Rows from block 2 of the text encoder, named by matrix and row number. Rows with one number belong to one attention dimension. Each number is 128 + 32 x the weight over its row's rms, rounded and kept within 0 to 255. All counts start at 0. Numbers have three digits each. After the name is the row's rms in percent of the matrix's.
# v: attention query, key and value (stacked) (text_encoder.blocks.2.attn.qkv.weight, 960x320, the v third), inputs 0-106
# proj: attention output (text_encoder.blocks.2.attn.proj.weight, 320x320, transposed), outputs 0-106
v.61 097:149063103110168153121175123094107154122117121119119143085118169195095098123157124144127192169160169154129169168091094105125145094175088139084171100104089162182131139158096143175116108110078128142115156087091183103153138140140139121145186134112106111136171088085101091087136165127151148135124145127172174100089053129169112
proj.61 099:146161119103142104130117148160142105124164155140172106126111093088104177075145132101108098088132103138141127095175155146161127141099143123202104128111130094094118079102138114079144172160160116138113052132101085165113136133112116124118149142082104107141112137160137097200089104149107104127122109140063080139162167089111128
v.62 105:139137114155074055135114114119156103057127141145059097155091088134143080125127153164106156140128096074139199162033125074173126100133131109110188136098120102091135125125146055128094137114062154145162115069189149117109149123112089134180107090126120139151149106112099113153087112205119191176080176115192128103130093169169147
proj.62 099:136075140116175180107206147121128122196142040126187134079160179155092177137118075088130095100137122197125069112197113170142144207145151139103159100120175147170130095086077214130102137149183130101087164147087128175119077094084122118087216153101119113117111186101147142145165130065112128104126113128112130158169137071109106
v.63 092:141092126131148113133112130098086110117135115118156125110112188073132110111153095124105140127128185187172177142116076173175103135166085181190143120183127160074119126132113191157140097139123143074128157090152098171131093146190136131113166122089140150101208107126074121149129106085146131111092170080150163090087124134183184
proj.63 092:168159086084097122121108085175127126142115129149101151125114127181076182148131157134096137115152134128116108164121146082120138168134124120120114118078118084138109080144127104134107160171151141155117102152115162081145198120053118149159115170141126088154062110127154121096099151167149128140186089172131087141131137125086106
v.64 111:168132084051163141100119171139156126155166138167121104137132166122156172124070095133085072112110143087145171159099110120139196142126171125126160131093156106152153110114099137086138184123114158118149128147111131108051129121109099090085156123124142118119100129115083171148145122114120183169098109077163080126174146160115109
proj.64 103:146100175137168091164135101142113128114116112108138134092102122103139086151153129150084144201110157154101092101158164106161099121178067118136122091187142114064128130154133103166086080135134141138088108108153147148160075052164155130138127098155107149104091130116138141052129130128117171101162118206148161106109017090159138
v.65 100:121098113179148119065135132143118115118178136070156091119167105106102128139141131119172172186142137139163097077154035116125125142111103139070076141174112117142100185136113094103124106120150127123106186109121155145096111170148084112101131124070133091095123124057175136096112098100131083141081076155110068153159155218127163
proj.65 103:135147142104092089158176101134122138124083140128085169157089163169164075117137152145091058105112102084097136143078238101140135139131125151164155125068095151094131109142130136128154120086127134130099117111127116123113109092091137114135123099184155148115144128173111124122100146165099173140153173091101192090104099078156087
v.66 106:109058188109161163124095158077140124129136137112114112148139150096106132124076084181110020171104112133164144121159152115138157193115184088088139135115114100169150148125112160129164115164146152131111120198104132087094115031154139128105131155121086118076104166113081088116138103088125167157188132082162134115151135059094047
proj.66 102:106178099177139106132068089160137122138137144170125127089120166144179166085133164100130184083076127133100069103117092149109166089120102154153104129142158081050111092086131094095123167151124076089142130073160140142149108151104159111167138117126141118156101100104134159145128175136132111164083104205100125159172114153169253
v.67 083:118141114073123133135118107179095232139129171145163162164142136126138101047111149086170158089063125070151176167113195129154133122079116091148103070132197121148114129137145095143096139127118093157123124133134172106145126154139156074117111125193119097112125085148135087136105135158110194102128131145144160097083070111110155
proj.67 091:124132124184127170166138151108109095131162118183079110120115105084169102140159135194136104165196122172078079073095105103094156119202082154124141158126124105038114119101067131137112090101169179119137112133079141156117172142133103174145107178089076172187104167144140185073134124110132086189151094126071121160156157127167111
v.68 094:174133128113111186124158187127105176113115119164114156087118111157185118153154102135124133157110157169148095135117140165133093139137138155101150112172121120110094161124133120122164135100154097132143129116125116135106128078128110077109141137087074118131089113098047110134104103132146160137158130107149097125141207173059075
proj.68 096:086151093148171110147089149128086118175133162153162093123134132087103172114087123117153171127112107066107175100114156111189136156093142092167089162093124148180170035144094126138121117205055125082109139108156131111194135145104134151143131098161170131162148140124189163133144125094116096170088111128159171148118111077157140
v.69 100:090098122127114182155165103122129118129147121083137129160107123118117130157129127118103194056124183118160069155189116169133103168096165161131142107165122084163081087145095149169141126186121114153130060127114115143153114154105152201118096156099094149145055170106121146110093182097135136086150169102140141170105155144074133
proj.69 100:115151109141154104064067174108155160109135113118117117120160116163086132099125121123083103210157094119104121080114123132085141141179126130132117137151100199125204129118127126057104133097147164121127173132153156147140149080154115124133162125171101130099116115172103111187183097143145088149070073133085081114189105125165111
v.70 103:156143070185112189105107148068138178154135198109095124116137103057101128080112170141134202068068128114099183125127137165079108099147118119133096142176183130166101112112163166135145070064117122145081082107157110126189109103192203188143157160168140128122130074131109136100080118124122092147124127115110186136107132112114115
proj.70 098:069163167081103119157120120167084151098121116134162092174146122126146169167126098070132118134231098144149119134090119113109152149118117092112185124102083107164164156178074094145137172155124148107112195159143172184106153179123082083146104104060124118135123121127112120162120139141097127115108125099179069149172147137145131
v.71 098:142066177156106027105185080186062155095076135200131164132094071106116095086096117098114054178157154105134098087144106117151117103107159141143112128108110074038170158119112140064090148230139075131142091147142151130127080062166123130141130195136075081100151134098131146181115113176087110119147166179137164100167115101136197
proj.71 096:135166139115155149161086142026172088111194114064051104155147153149121152171119136123161188092105121085164109136124149091122136157166106100113179133122128156191104108163140129178160059097145172111175148138113092110144171175067146156140122099143153128134094146175098127042164142171165101106103148101069092203054159166128104
v.72 096:179106097120150132121156102108090129104146165139134164116135143109070092157083181148125172111145145128197105164086133152170143086167158148099109169077101146138149061145167132151091111082101060100116124167141150133077099115101081140140103205154154143107124112119105122149136131133160132129070104106121093126157165157059144
proj.72 097:087146159121110114160092128097106127128114086117130079169131196136169160101161081132104147124101084125041122096165152139081110136109137155172123081187142102141080101132051165120186140164118174133126126108094155104207092097145150131143141023122156144125129135151148165112122155086173140140177174160159144135114084082134135
v.73 098:127139101115138109124180102130116152167099147141151184116166148107096120130185133130157152101152053093118120127110132107139098090124093118106102097089146197106187107147131103066083149071079154150149133128179176132139150083121075159159106053192124091165130097124163119105152171184131142124110122132082121068151139120180152
proj.73 092:115126076168105150143131098102130086151150115099130116146078094132171141157118078087128106184140163146077138130153123151145124120117114142127122174109175064129131167094131132217163110183134144071146138121150094145128132154131127133031124145091150193137119146168157134167147091107177100129137145158127116214114100110104089
v.74 095:104147132095191116146103168119155122116151131121122159139105101103190134144132113127138148134111164093163111074101129089083115160100151180131131098158150115162112078113093090136173137116130201111115120179093115069163127090197159173105150107114149127126149098155129129148102150109093152185186097093129167178133138117218102
proj.74 095:128128136148093178142131086144118164172096162179142107101132138164092167103080178110158086078143146127106102169136124182133153175174121076111157118086103085100132092164116153172105104154145094136134123079192126135105142143094090056157122145120100124120072134119088101141122109143177119117074098148159117132143099151093163
v.75 103:188128124072144188110153136118143113114145127137126165134121110074146129152092141106108133128141152161133066181128143147124149141155119107137182179143201145144123111132093099106158090170092104115132140153115093127114042055137173103107106133130171216130093154090043142147157162078104124152128175087194110235163082144122125
proj.75 098:064090104148130079131114118145131130147144137141138110113192205174117121091103125141142161096127091102172194079104104174134123136142161199158094025169083140124108134125172134119091154055159122192156088116195186132095146150128082110152169135141115068135126145085142119114087077169142132139099109211114141063133155146127169
v.76 088:139133083144132183109112091114161177129124128171139118114170131085148143158092175149097188099175116146160168081132148123111116118134111132149152155129205136114124136068075072122154122082123195093118148178177103133114071122156185190103130123147147094155104144146113158081134055150147142200144176094187101078145103168128107
proj.76 085:108181160116098139151146220156109097120138131063114117107097155184113114139133078120204118158101129104063115163084105142126118124124158153106115133134106150135150186182157122146148181164152104113148093097125172119111186109122072121153131123086127152102109112098122094164114116103117104087130066136132115166108200125131118
v.77 096:082129137169115057115152134178088135134126048124154114125101145114122100060160126113139174122141089153146119138086094101118128111174081131132114096168100130106136072122138159094171150090083078093114167091102094123145234152126126133107126110152054073151165163104122147117113090129151138075121148173101145073115214128142178
proj.77 095:156102145140082170123137152028135107134156173140112167111136101107144090165139124142104084133148202107083141085136101130135080155098235144086128140088103132154109160121135126163087103166163165145103105124108104144137069124109135113115141119107179124192101101180169068128142151115134102131141117095147120145125054149096042
v.78 111:142137092081133096167165112065157166086152144115149133103093138145127130136097160155151130176170248130142100060150137114134099135116167127149128110134185139098115092146100126114176074115155139109120148116160157143161081062156128144066121122130089160095142145129115138153185095165116123101133156180167137093104166106107088
proj.78 099:069091169157113139159075125129134098149142154094071139139165058112163104122134096133139133114112090123160079150171098165196171128141104177123096135164084055226113071063101136134094208152127150096122085119124127096163145129091121134193115104127106095148075135145113120158125117123164086114112127081119094143182109122164164
v.79 115:120101115183100027144119125144087070054181167120081125080054148136135117130131099078155087146126127054165079093095137068106116147163128131089105132155103133091194164083150166168127116168108168095133038105123180130184138107144141128047145079113164123094171099171098108142108164137142178147108131144130147077162099111186123
proj.79 107:150144185063160159095121153131126143131098053171189083189161118130167138125138127173088168139143116194109114213114123195155142151102136111174129099131162115134076080153149087100152151126121091183127128120136104081062137119099135062171119162128087122121147117067106130081155085138107090135188171152116067180159153157107140
v.80 116:139185118163129071102126069119140140119080076193099173129125115131136111102137138105160114126109110086071110133126187179119134149083133122112136144134148120147148125140179131132154145164134097095178104134134101141182144114090153102181131129187106122112157140173088129046097121176120177201102178117174139039143134043075119
proj.80 108:163094117128132147141177196160143132161177181120160092125142136119111130201113122099110079174110129130179169115166161097094154083149199146155108126117132157149116124105087124171122112128113119134106185163128140124097068114120116092055163083117170181151088136102201116181146077099135146129190096158050111198099127228148141
v.81 106:145138114122081085192135165071123121092144148067154069157106121136137150089105145186096116129151160124174083107110070122158129155169110150163108081110204131058129131096060111122149140083116089160094096117153073118136140145139168118120079091104070128144080102130115114171133116142151073097150140106153113170144095170151090
proj.81 092:125119138142142170135082101167095106109118132141060152077058140190128141141110126108092115125066119143131167182120186121106097110095118152089102128140110126162100128150157156123097086163124122094121116071156177126112073102149115145137129170158141128185166134116175150080096158084138161129057147087121190124105096127090114
v.82 085:098131068116136138096127109093137088069146207126130067135115163133085176149127086127068150138096106115147125183154155142165184149169136172087180083102192171166095093168172098192092094181130133171127093106149116126120104168062091128171109117123153109114116113098115127190148136081142112177123099068086152163131179100155157
proj.82 087:171152166167117106176160175139106133169154079157142144144095116118172128098106170136200127108112154127109105107099120108110040132117147095155085161164083089090151134066057125109204181109159144130145185119107145116146168132161170113134139127113138158142084177156176093102112112151122108074112178138165120095118083159112096
v.83 121:159099169138117105182098114116132055121150150124083110133017115196151103154146077128118141078117120187118109110114143071185094140164151182194082128161152123091163134128152102120128144103142129184129138120107094130096093121136103113090175081086143115151145118142141106161155161108180140146134106114170136212126087185128125
proj.83 109:136170137148149093086132166108149185102178128112162162119181158087128159089133199181172109105140172049166098179105148111130158140099084060085125117148124129129097116148130104154133095118143102140133122139148150092142174123156132079128052128121179133062121161097143131137129075157068098141090139134111174073093094076093103
v.84 099:100143169173149105074107110156153081157134117140090121154147132144177118119133107147083178154122148088149114131136127099152099132174093098073086123128131131079062074134122164126148151134139124209180155061124134117102095093101141166133102134118092129129167101113116137187119192118130113168152100173158171178076099176161138
proj.84 103:138165095117107158141127160120109170077150190111125199117129152105096127127142142079184120088112133155124124098107134162104156134105135100146142136085142131112190200114133110161129134155115114123036099177129137150165176197154099144133155118128140145119093132119141153080144065132126095107108195083111113091133162107120072
v.85 107:122115173123144155118058144172166133141107077152095177125071055130113096131159152122108097111170095105145105120117078143202150098089129083123131145096128146140152198084122179128124154200165130120163143140104123111073101116158104096137105049127133152159139173132200057137146116079182134161158110131118147105070117143130153
proj.85 101:102118068120125096175163133105104117109139194121099098172191174118118165106106132128123173108144180149131161121173175113093077140160102149109116129121156166108100094163127127147153109084078135090067114120186143099195096145051116129080171168126124074116128060113080219124158100160094132107114106161116136156151117076118092
v.86 104:157204118092157070150121158116133173126123174073133138156143133103141123088116099137124136077089199172119143071214137127129179126130120161176128091083153145146074085167087154133150127116137084135112141117144128145114139132077146098122084124104066131158100032199139119137124146135094123081136127167191113118131063093133087
proj.86 095:101147132156069176102120077126156070121127067136109136143091093111115073168069093119108132177077089142147136175074119158127111159111131125107138171163120073103195144151123088112099115148128114141095088124127134166175132133158099203126179178139142153151129195064130155104133141091136109186148176109115194112134191207162130
v.87 102:150173136071124138151103151121112127126198104142102148136095144145129121134170111121145109152099077126109108135161183096143148078174164140149114113110083120099173087140143142115167152135129115157147155186087125100148121129124107156159168089110160123161184153169124121128138084081136172110105076082145191149102138092077134
proj.87 102:125112138220152151093163079156139178123116130124142129153098105096169188123087189110156144101190186124094141158089057146146125156074102093122108127132170127110125140128164114178104100124147142141147125108169197116117155106150137093129079098131146154123112161100111132142082090181181062144104116172131048090148087189156123
v.88 089:153109156120081089137139163155189158102090084088142143093164102158127105149129122132173120132108163146125033123156123204131154136116157162167167154129066125103103087113101075125087143138123117091154161160110139140151122075180187163126122074175098134138068124099126133113187129144087128123150118155041149170153145146139162
proj.88 091:101140119087181126183154057144086113136133172118136130110100157095114093091128166187116154165184091105198198154134151063084072116158122152074095165136145145143114144158135136113068114125105165132111109104182056125114153139152162063117130171139155106176183076141112158158068155136120132062086135109158099117083109121127090
v.89 094:115139090079131075138082143117122154166147115086098157112141088149116179182107122083129125042088109099118134110135127123095130125145119100141148149111161111121178089096151164137142146090120175094152152177112156066149171131119160117158096130185145148194099146182137156144153058101142192131111102142122172121129169059140195
proj.89 099:087071127151128153102189118173127107161102100142184092105121151098138108108131161147143121190099148140120125122104123145135110156083164156122123140142058111123070089150138095128084052184153119123165118069145130208065085124163101100133149144052131126104192126074128090068145131192162089116162107107126103146172130145113106
v.90 113:141136121174178111122175142143160165163128080111139105163172097155109096145124165066131176104116104144154117160120178118106131168110169099096085208127082103154195133088115128140156160097114102109147112120128136134120151133113115129073097107138139117135118140064158139120157169105154171114181161113136127129088128082133115
proj.90 109:136128078095115149118084125126073102100097152131137123079080142089132147130194137156177113160149151126145129107163112177126127101162134158153127048134163158124108127161110162111097104156078125161098153114087126102091119112119132141165148128129079153086185102175105072110142097128098110200159109157087139146138109177122122
v.91 102:089101168161140097137133153111074120097108116113134128063100149176147141149121129146117117157112177062143126187115096110055121124092091083110189163098141109111125186075153136158115185119160120081151163101124152122091131150145149112153105134154129064102122173122089113109093153157150138125118122142102135084154158073159109
proj.91 102:157124098071088164167119132116154110195149131123138128157133112153117117102206118106144138106126077132114167065158125124193115110150153190106078125117094135152135085134095160113139132133108132182105107143148095089087093115109080153133130109133143166130127103131206153191210110127140122066144154144154097141080073163139186
v.92 097:159145141157152104151116100150127132117120152080071112166080161112162083104089108100169107099083123087106134147136158124135105157157127135149060128121093157132168113126155148113142150115118093128173098099181097185126105079084130123020158126161098160145121066153123129163181164137181098124113120109138136159104124174189148
proj.92 093:134178122134110159085103162090155152141114173151154161095135145112117158094157164119130188102114163165161109070144161131127153115118176143081160128152206090067102154184109130141135149111166143190092161174112125052159157127139147089175114115147127123122196126124102112078115134123141085129139107174085142158187149124060142
v.93 106:174140153114083106102219110124091166069151154040138112132138109089119149099088113154197099124150168174100148102214151089087181129136151165136143153143114156124115067145182135096139116098101151139180131121111148143109128134102086128161156151149097120137091141196112173135161096148100124104101139158094149167140187153159086
proj.93 090:088126049066130120188086114115153096156074097235160133099141137122130115163135117104097158101105100149146145143061082135142102165136097097076166061114145172122108111152116075172057106099152120142067162189129067106159135082192191127118132114155190116149184108053126128112099166150181139133167130108121108128148107130088148
v.94 094:113157117090094171116134169119107138151170162116106125108142123127111119059118152131174110161093128132097197107172136160084123128143169106117163162117085153164092082145193106101123133157126096085161145172093173125170166203178163124130156163123160130141107121169133190060106109087147206146119193164093091090155137121172113
proj.94 087:117117098132117153160153100182101125123066071180185129117113129118163146213110116152080189113133105133168082121055138067184137140085118169127135087131129106102121164159088134125081143131117152130158135133084106118118116082100065158146103092152105131155150089099108109192153118156127085120131053081159119187139143141074138
v.95 093:088132155161162181102133181129157071080118133082133075107125073122134066114153151137186109148147141109131126151094093048131125130139098148148141161109119121137169172143116138114127195086094196185120145107149122119108135123147132126083169089137225110130156106105094149101117166135144154153167153152149143148136122137165108
proj.95 095:218129116114125101142132088135066190164116122169121174103103181156105151125156170104105169103140076090119128133142117143181134138124154073054115048098100146115089173096120133101149131137132073070121127137100103106086117113091109100118031138129066123107146191139145092176103099124086088094074137097111101154104136161125141
v.96 094:163116108175169110171192045115166128073076119131134085169089130132148118157149085091149078122118179127129103136132091165177136130216141161136161072116163056091127171136058096116149171145150136142109169091101137081189114123085140120126168123169179102110144175116178167191119156205133145124164136098117153096141143075152139
proj.96 098:117132152129095167112133140134147162179095135113105175071143136132069088139146116133139158155119050129133106123134168127087107126078126091104093151113100182174112119096138163126139133074164091100150092145179093129040137101184127153128122092104097131150134115111113098120140093066113139145109203157121095205142097124125103
v.97 110:127156139121123094128134135139179135125126159142127161142130164155079129129212115119100101230190147117127075073158160174195122173156095117138160094119092093080079080127111108082078148124103092101140120196123162166134117133099092135075104153183089108114162147101140120129128147095140090060071105186078118076146129092125127
proj.97 101:125106118152142124059085080093085147138099092084155148115120107117148124112036095106138114121098123161127135185149119041103120125080157125139106150155105166228143143131143174127185150147187174097076113067169117090085096103145102115116130124079200130132100131173143124132131098111112162172192123113177176194124142122158161
v.98 096:092149146121128109136093139148092128095089154125158106126148137133080135112098133104133129101092075062124123081135112121150156145125166120118083145118098132138135133090068107091140150106101137145115098206089167108100111123135156108150171099162114128161125126067107105123104100154105135116090075115166144137168129145159146
proj.98 095:121110109121153135096138064130150146157137121130085146151123135133127157164125111114149122134159163164098139123126105167113134135128138090118240156111103138149118160143170136141094098149179124126148161041149098149147171185127080159088104142140130143109101132169172154108123125078146158082164196117125146100083116134120146
v.99 096:179083106127100170120110147074136133085144117087148114177107144125144129146113083094137129138175110110172113127201194210149178101137131105157118196083098119094090091096074123050058146132137129190132127177046161117108109145173093115114067143148062142132149171151114081103090156106095101157152165172172164053141089085154119
proj.99 098:056132119161122115109158077206129125151072158127157159094153120139055135137114160115116113178138174133113148090080079106113091139144134139154127120159111083198149187183156128174143158167119145054157117058179111160130120143102170154095151086082227106173132106120130146107156100150135129022117083126095121169097157136148100
v.100 107:155122139099159118155121138147128128136106134114114158098148157149227148170120145105147076157129109102145140166101104105190148135137108126109142130163160105085144206155126126106163120113168119123130139132093132159198076125116131122164135103186168200122103154127099129156192117071139101115088117082189135181133148149108104
proj.100 104:139125129091092150130181103112126120090123151156148102188123117111029092107142100116157185074112136168144088092123137132118120161117152116089133135086167144136120062128163088183068130056108163165118141133192158089122179127125148169110089148119121094139087125076135084124104142157100178169187153133090147103153133078149161
v.101 089:115099130137097194169101066130159126110046169119127153106077205100166110093164154170210100104138110137066088119141176106144148146011115081153110130178099148070140094178168155125122153128169118093161057165126133103097126161087210151114136156084113150120065142097179130126074078134137094136117109144181150133095125107098117
proj.101 090:138144169102177070080123153134120092163205075133136108156101054173112122124088092108096152139110115098175148122097112082120111112215145152142154084108129077204093204105079147113143120159114140145089111083097077144142141118146053110100122097158117139158183104159054097186180151109139131174141116123072114141180148141123113
v.102 112:147139152155157112088142124110149092186118116150142100131101095120113184149108120107196106198120077114156112234183067134180148172155177101101136101142134062213096163139107147127162127150126139091187060104140107110142109038105125146157095087134173187055124109178084107152183137089160102164153103157125069184111139071073052
proj.102 100:092060160105118139147139131157084162078153125154116178181221198130176096126190159175120129106130164178101129052085172135091105065095138142115151128096138161091169083132159092115091137145106138142092215133163199111108117126135076157104107127152110124128097165047156132095119133187142125172094143126158164081138147095149224
v.103 104:071134132087172129133113090125083118174150102138146090120120160100071108116111145129130172117105164139137096117094068097119137144122116102160179148101109116176120119121148118100127107109061103114160139126115111106083188133165080131144121183107186140177158158153162152092075118166098191130132161102097071090161166184107219
proj.103 108:155146134170093139147140144138141125136135144100107165084161119143150175137126136135102107126136077139129118152160175196140137127147139138103109131157142118072127105120106099118094166097155106149087166119139123164169066184094190091144174107190092126098115130141157095131153134105143126117128135172180188131086083099099035
v.104 091:112142090133075132107174088087081160127070092083127145154150091100124113106132116120115146070119206141101194057118131152053130123103093125127149102128147141099117098137118129176125142115102146136175153105126169148181160128138126143146122101087155136113101120086181130066173109163125093106167160165137113155133133164121160
proj.104 091:089096147126139167132046173136174063139174187167136120143096199049147094133155147141097129188132143156141123166126155112195123102144129205101103137087060081147093170179125119089094096110152113125094163129093086133139140155128092102142126116134094113132166100140085095165117155079113149102098096124101146135126127137148134
v.105 097:122105135065183196120124151113109117123106119155143154132084103161114122103146139148084144156133118096131134142126163121131079059075082087157126114137119152156130165106136124157103101087102165116133104123130114177146101132119116090157174129121170146158165177118177122117106083136119163084102144127104134058108189127117141
proj.105 099:147182120219092076136076106118155089139163129118137153154172099147150096122194079123146138099124149150094092133103114140091160195176177117098109124108133091107164084086066128117168161133136110106132164101102107071143142118111169160149104161153101131118152123177185124140179133138141173207187164145098073088130072136135144
v.106 090:147122134119088076133156114142069075105153097135149109133069136107098116152151143168119121111123179119136138153081116134099128153197120128130138101135091107156194167199146156190130156172114126104085160086119114137138158093179109129161100113114130098167148078140137191059125159091158123168124169081113056164105102076227136
proj.106 088:111138124113122145143108152121140105149089162126098130091139144181159112079129142108123132126132121107143173085159134103132136125135094119109090127111179178135097078125151113076147116058168116171131078166125120096161129098108141089126135148131086068124099153120149102182122094145111103081146135138138154162147180156085121
v.107 095:127147129144073203184081183111160129107127136091140105128093136184135098121135193152124165179171061080139146141061138129172169173153088083131176188117150177105147172168160147112120131099089125141145094150149112134077120145125161098143133073144139097159120142098093073061176142094120084100154160092063221142171096158169135
proj.107 099:174093098082166049047118086138160127108099132118088113153163140108117153143131095137127140109125165148149104159180114172115121087052174145205107068128078114132118101054186120143116091149165146095134150093081138135119119142150101168138116157126154155160125054174154167159100065157177105171114059123137057102115183105087135
v.108 093:180126142088218099207123157149116097064121223128105103174121147093135188158099120121136161125156136092181151135099090159102081119113084134125141135129152126141105130132087152144102092080099153172138097149138108173170147136075120075175136160156099193114082136119088119133179148150118101071141127093106128110153168166101149
proj.108 090:092125070142058164100142133123143169155161088138150119081131080156117090094120093147103177114114152176109110152108105133111148129168133149099125128166126103129173129163183117107150163159174123065161123096133097089067166143176140205155113097121185074160142148142160138141125125103160151118166174148159119103130070070087170
v.109 109:124152159116130152149107143162180106089126194114142100165093154135142103145126086105147132137196139169096102080129174063111189131095158143114071148216107128123120077173155136056123049133148079150118111178099060121107098135082156071109096164161125120151163156096133147192106140133083170097197087141103147090127143152016088
proj.109 109:122107131158138124089120131095068131157111116117106141127143061171078128130098111156117133127071089142124133143154102192112144131154125098140195069113132132152135193101091108193108214100105179097104130136116167161138130127153107214127157077119115104118095161171126115135101087127124130172084170119181120136118138132137218
v.110 093:110175082151111136119095141104116073184132107102169126144146148092123121125173116099126121103121073098095150100174130077118113142158139147179131170148133155137154139136132173093098062173187063101093135088136081114136167132129193087087194091083175102109158111156157071141168110156155100077137108064093141125135149178152119
proj.110 094:153119179121156133055137097121138139127129108151095148154123103174109117162087143143141137171148147164112117169114129142132154124115133108138132123114114138094124128062096128148101173077086206096169138184092134153129049131144070154164069103165074167180089130126118142096083129088109159181091121189140105140126157083118147
v.111 091:134161150120089148128134169175136118223079125068140091141164141149157182125167187117097140150122137130180118163161182163110125118163089109109104127063166085142130101102100111153155168154172147162151119090112160080071157133088186112142133111095125193050058106103129077140101146118098096104107109171078159129076128089165077
proj.111 097:123089138197162106102155030178143140107176056147159185126148125085134116148095082158168082161149125163094080117108105117133121079090128154108148160150078109088090135080123142090109055106114078101131115120116134180151118109151082163094098117171152093166168110137083186107153142156167130147104106139185091127166091147093121
v.112 094:184124165146193117150134100167137166182141175129134125174070152116123148122138104096101173116104176206090091142107128092112111054129102173210107150130145120138097092097108101159138128121157101109094128143138128167093181157120106131164120146122111145134156135159105127098156111114155141085146083180142140097123101193032086
proj.112 091:109113096122090162145149168100132078088110106157100137060200123112078120132153177142119062093173119108101142199100138147107165167101147109040129108176146174122148134174163137098114110117091147094154122158121148113120115100133126156096100123094160109174066090088128112109123174110110115154106196068104131184128101081209133
v.113 097:087150073183094165090118058027082162134122147102123178134161095101109134149094114082132149096074157144105155145077113200133119124148163098112099126130193067128139124126113148196127179062128096111106131110141134087144158128104134105142186097157112208136169143125126125097062153169120119140103103104129138176149107147155184
proj.113 095:161151160123156090143114149195149145132156119167100100142128155119204152140152173144111111122187114119169112136164144031131180156126147151125117167122118155141144145138153122085161082175079130141152137132139124181116137158143106152076056170081140100081058095099147123159132110140140129113190145148098124065145181107074136
v.114 100:145125129122125101122162129138156156096130154161163142134103133102175135147084117066149105140108162143125060079127140043133110129084095097105127168093113163096138075181112111109165166055137114156139140175164108121129119193104103111121115084123192103135078158156078089114101148155178146077151116105210162125186115102126138
proj.114 099:118125107143170153182041121097110142128124169142109066076145133089101140152165126143128180150145123110069225168139084164186148138118173124153115089168155106179151106113127123098076068147116101122103135091123123062147171100150139126168120171083048070103152113083185144095144099098111106143125181174102127129101089181146107
v.115 093:163127159103097075131165051104116130093111120082138143140117161129186143131137106137154159158152122125186151185031190198169093137083169143146171112078166168139146079157137152118134101145085129136123083151112070156089111159128100172143105123065162090194137125162086082082126089062168093063070180123168191075095146091141031
proj.115 088:123122093121163128136135200150180085134074131163162112133114108140087098076121175138103123149117113108061094092206059084063155107164075098171096123149112169106121114108128102127128129134152109167144134146162102153147167097169119106138148171134116152095097163113081137192148175168137156178160120156132101170154110136110179
v.116 098:108160111137112129140182147099138107130135122126083154064159140196132117136126157183152155162146097091109142074130118179107173128063126099170124123101063179155128135144141120086081108136102157156144124176079108126100130119181150157146100130164145149135118167149117185174094097129117117194098145161136083116058148121141105
proj.116 099:131062114079168092138134139135125135088145134166135143208104115101128056084113114159106116151115163196140130169138165107178093138140123130133108158140159080089137125116106150150179132099116104146166137073155156120106083175112092105127138096133110130144135068155198090130155149131148203106089100091174194169139102122120099
v.117 098:147112084104134088155138110170191154106105146134168114086142134196127203150135119101186101070152130090155197089079151136150114102178170130135106102115129164087135112111116155153134089166088098110119167094099103144155149134085134115160113143065163117159144098110153137109081189114103123102127073160140093161138080092149137
proj.117 103:152111143123125156148088107151094088122155111123075151160105097105198110109127133152061138170144152165074056140129051068107118122064091155106120140141172147163152141154151131069159122123140130152088097191150088121082110070162135134089154108200132122110124096145097163170164061113135078192183186115099164107106176125097168
v.118 090:167124135199114087130164152107152112183113189157165083146176072099099097117128110094106106140117092121152107121119071190109159100144141150177060107082102131111151121171128124059169110129097102139129185148150153128100134108133096093124088101161175133119092086143130138160165074099093177056143160118118152159105146112107099
proj.118 093:133141076056155165136116102154109184128109110119113146134089186181113114147160147169126113129137163104100112106121190083155076126114143103116177176159129173157113156043143142161109109146102135165122111118140099159194141128155156171058167166119107132120150190072178109114111177174146088161159133143127056113127107146142180
v.119 105:112060126049121115097116113089149128095046116157177106170159188079095132125123124160133136087108126168066136132079130118044114112117082151112118131174083085152143163168096150160160180144168092150102117137114126133198119067169075137121099132083133144132174165086112175134129108095095140171162125107156093158195183151108185
proj.119 107:116139119151093086094099129130079104182157174128088137118145118148142142117101117123077115127154128108145150117098143136206141148138168097092171097062182134122106115115122068112175050140161113059135134073171132150028097113117122080072140086155134088105102093166112084161050148160134073080115106149061108126165093115072073
v.120 095:152163127138103150136189112127123084110156112194156126114155069137043121141124203137123110167115107043101141111142125161149110097177162136038132091145120095141068132073074136157163142156102129147151087071137100120073102085169106142135114104175123073103135148145124072165164092166124076250107117132197128144123135078148117
proj.120 099:088129114108130114090110099101162156151085160095099115162134167151187092130119049143157177130106130168158111139081126134129093151084117153250159164110169145143165159143153093075131147150187102118095185106130115123134153095092163110043167150079176178131133088132125221114143139122123123052139197142055150120113171154094179
v.121 106:089127189124150192070092135105103059109101112145133115130117147122113083132233135148166116160132153075124101163156117097139081151109131171153089131114143163148219237192166139137106136146153146185134116145070182133131077123116095131125123100123146078094118162117127097175103184065128125151196097097141131134120161123117127
proj.121 100:133120114127119104156095178150106151169162141140112072151148091118146132153061113059118160062096077127156116052101110132122152111168091091068142105141099094063096035068096132099125178128129150039157122103141119146160170143128191109142117145146115179119147132125105175122173098146135152071140126110130093153097073097129148
v.122 104:085119108082133180079085125113115164097132114151120156174120162102165079084104110129158124104152204162110073107125149085192147083065135102130127128192146168165179150190136148107107144158148161097121172132084132111112110098132099112096172119097175132177136119135080150105128129173140115119135088152098111102228103089099150
proj.122 105:135155151152152079161180113128130107106094150029183087112151142146103154146121139113081095127132104087103152147105118165092096140163116145085113121055095108119123173064149097166138119053150109164124072132165138166151179147144142114176105130119110105128144157157154100173109158078135126120136123112161088142091143173152070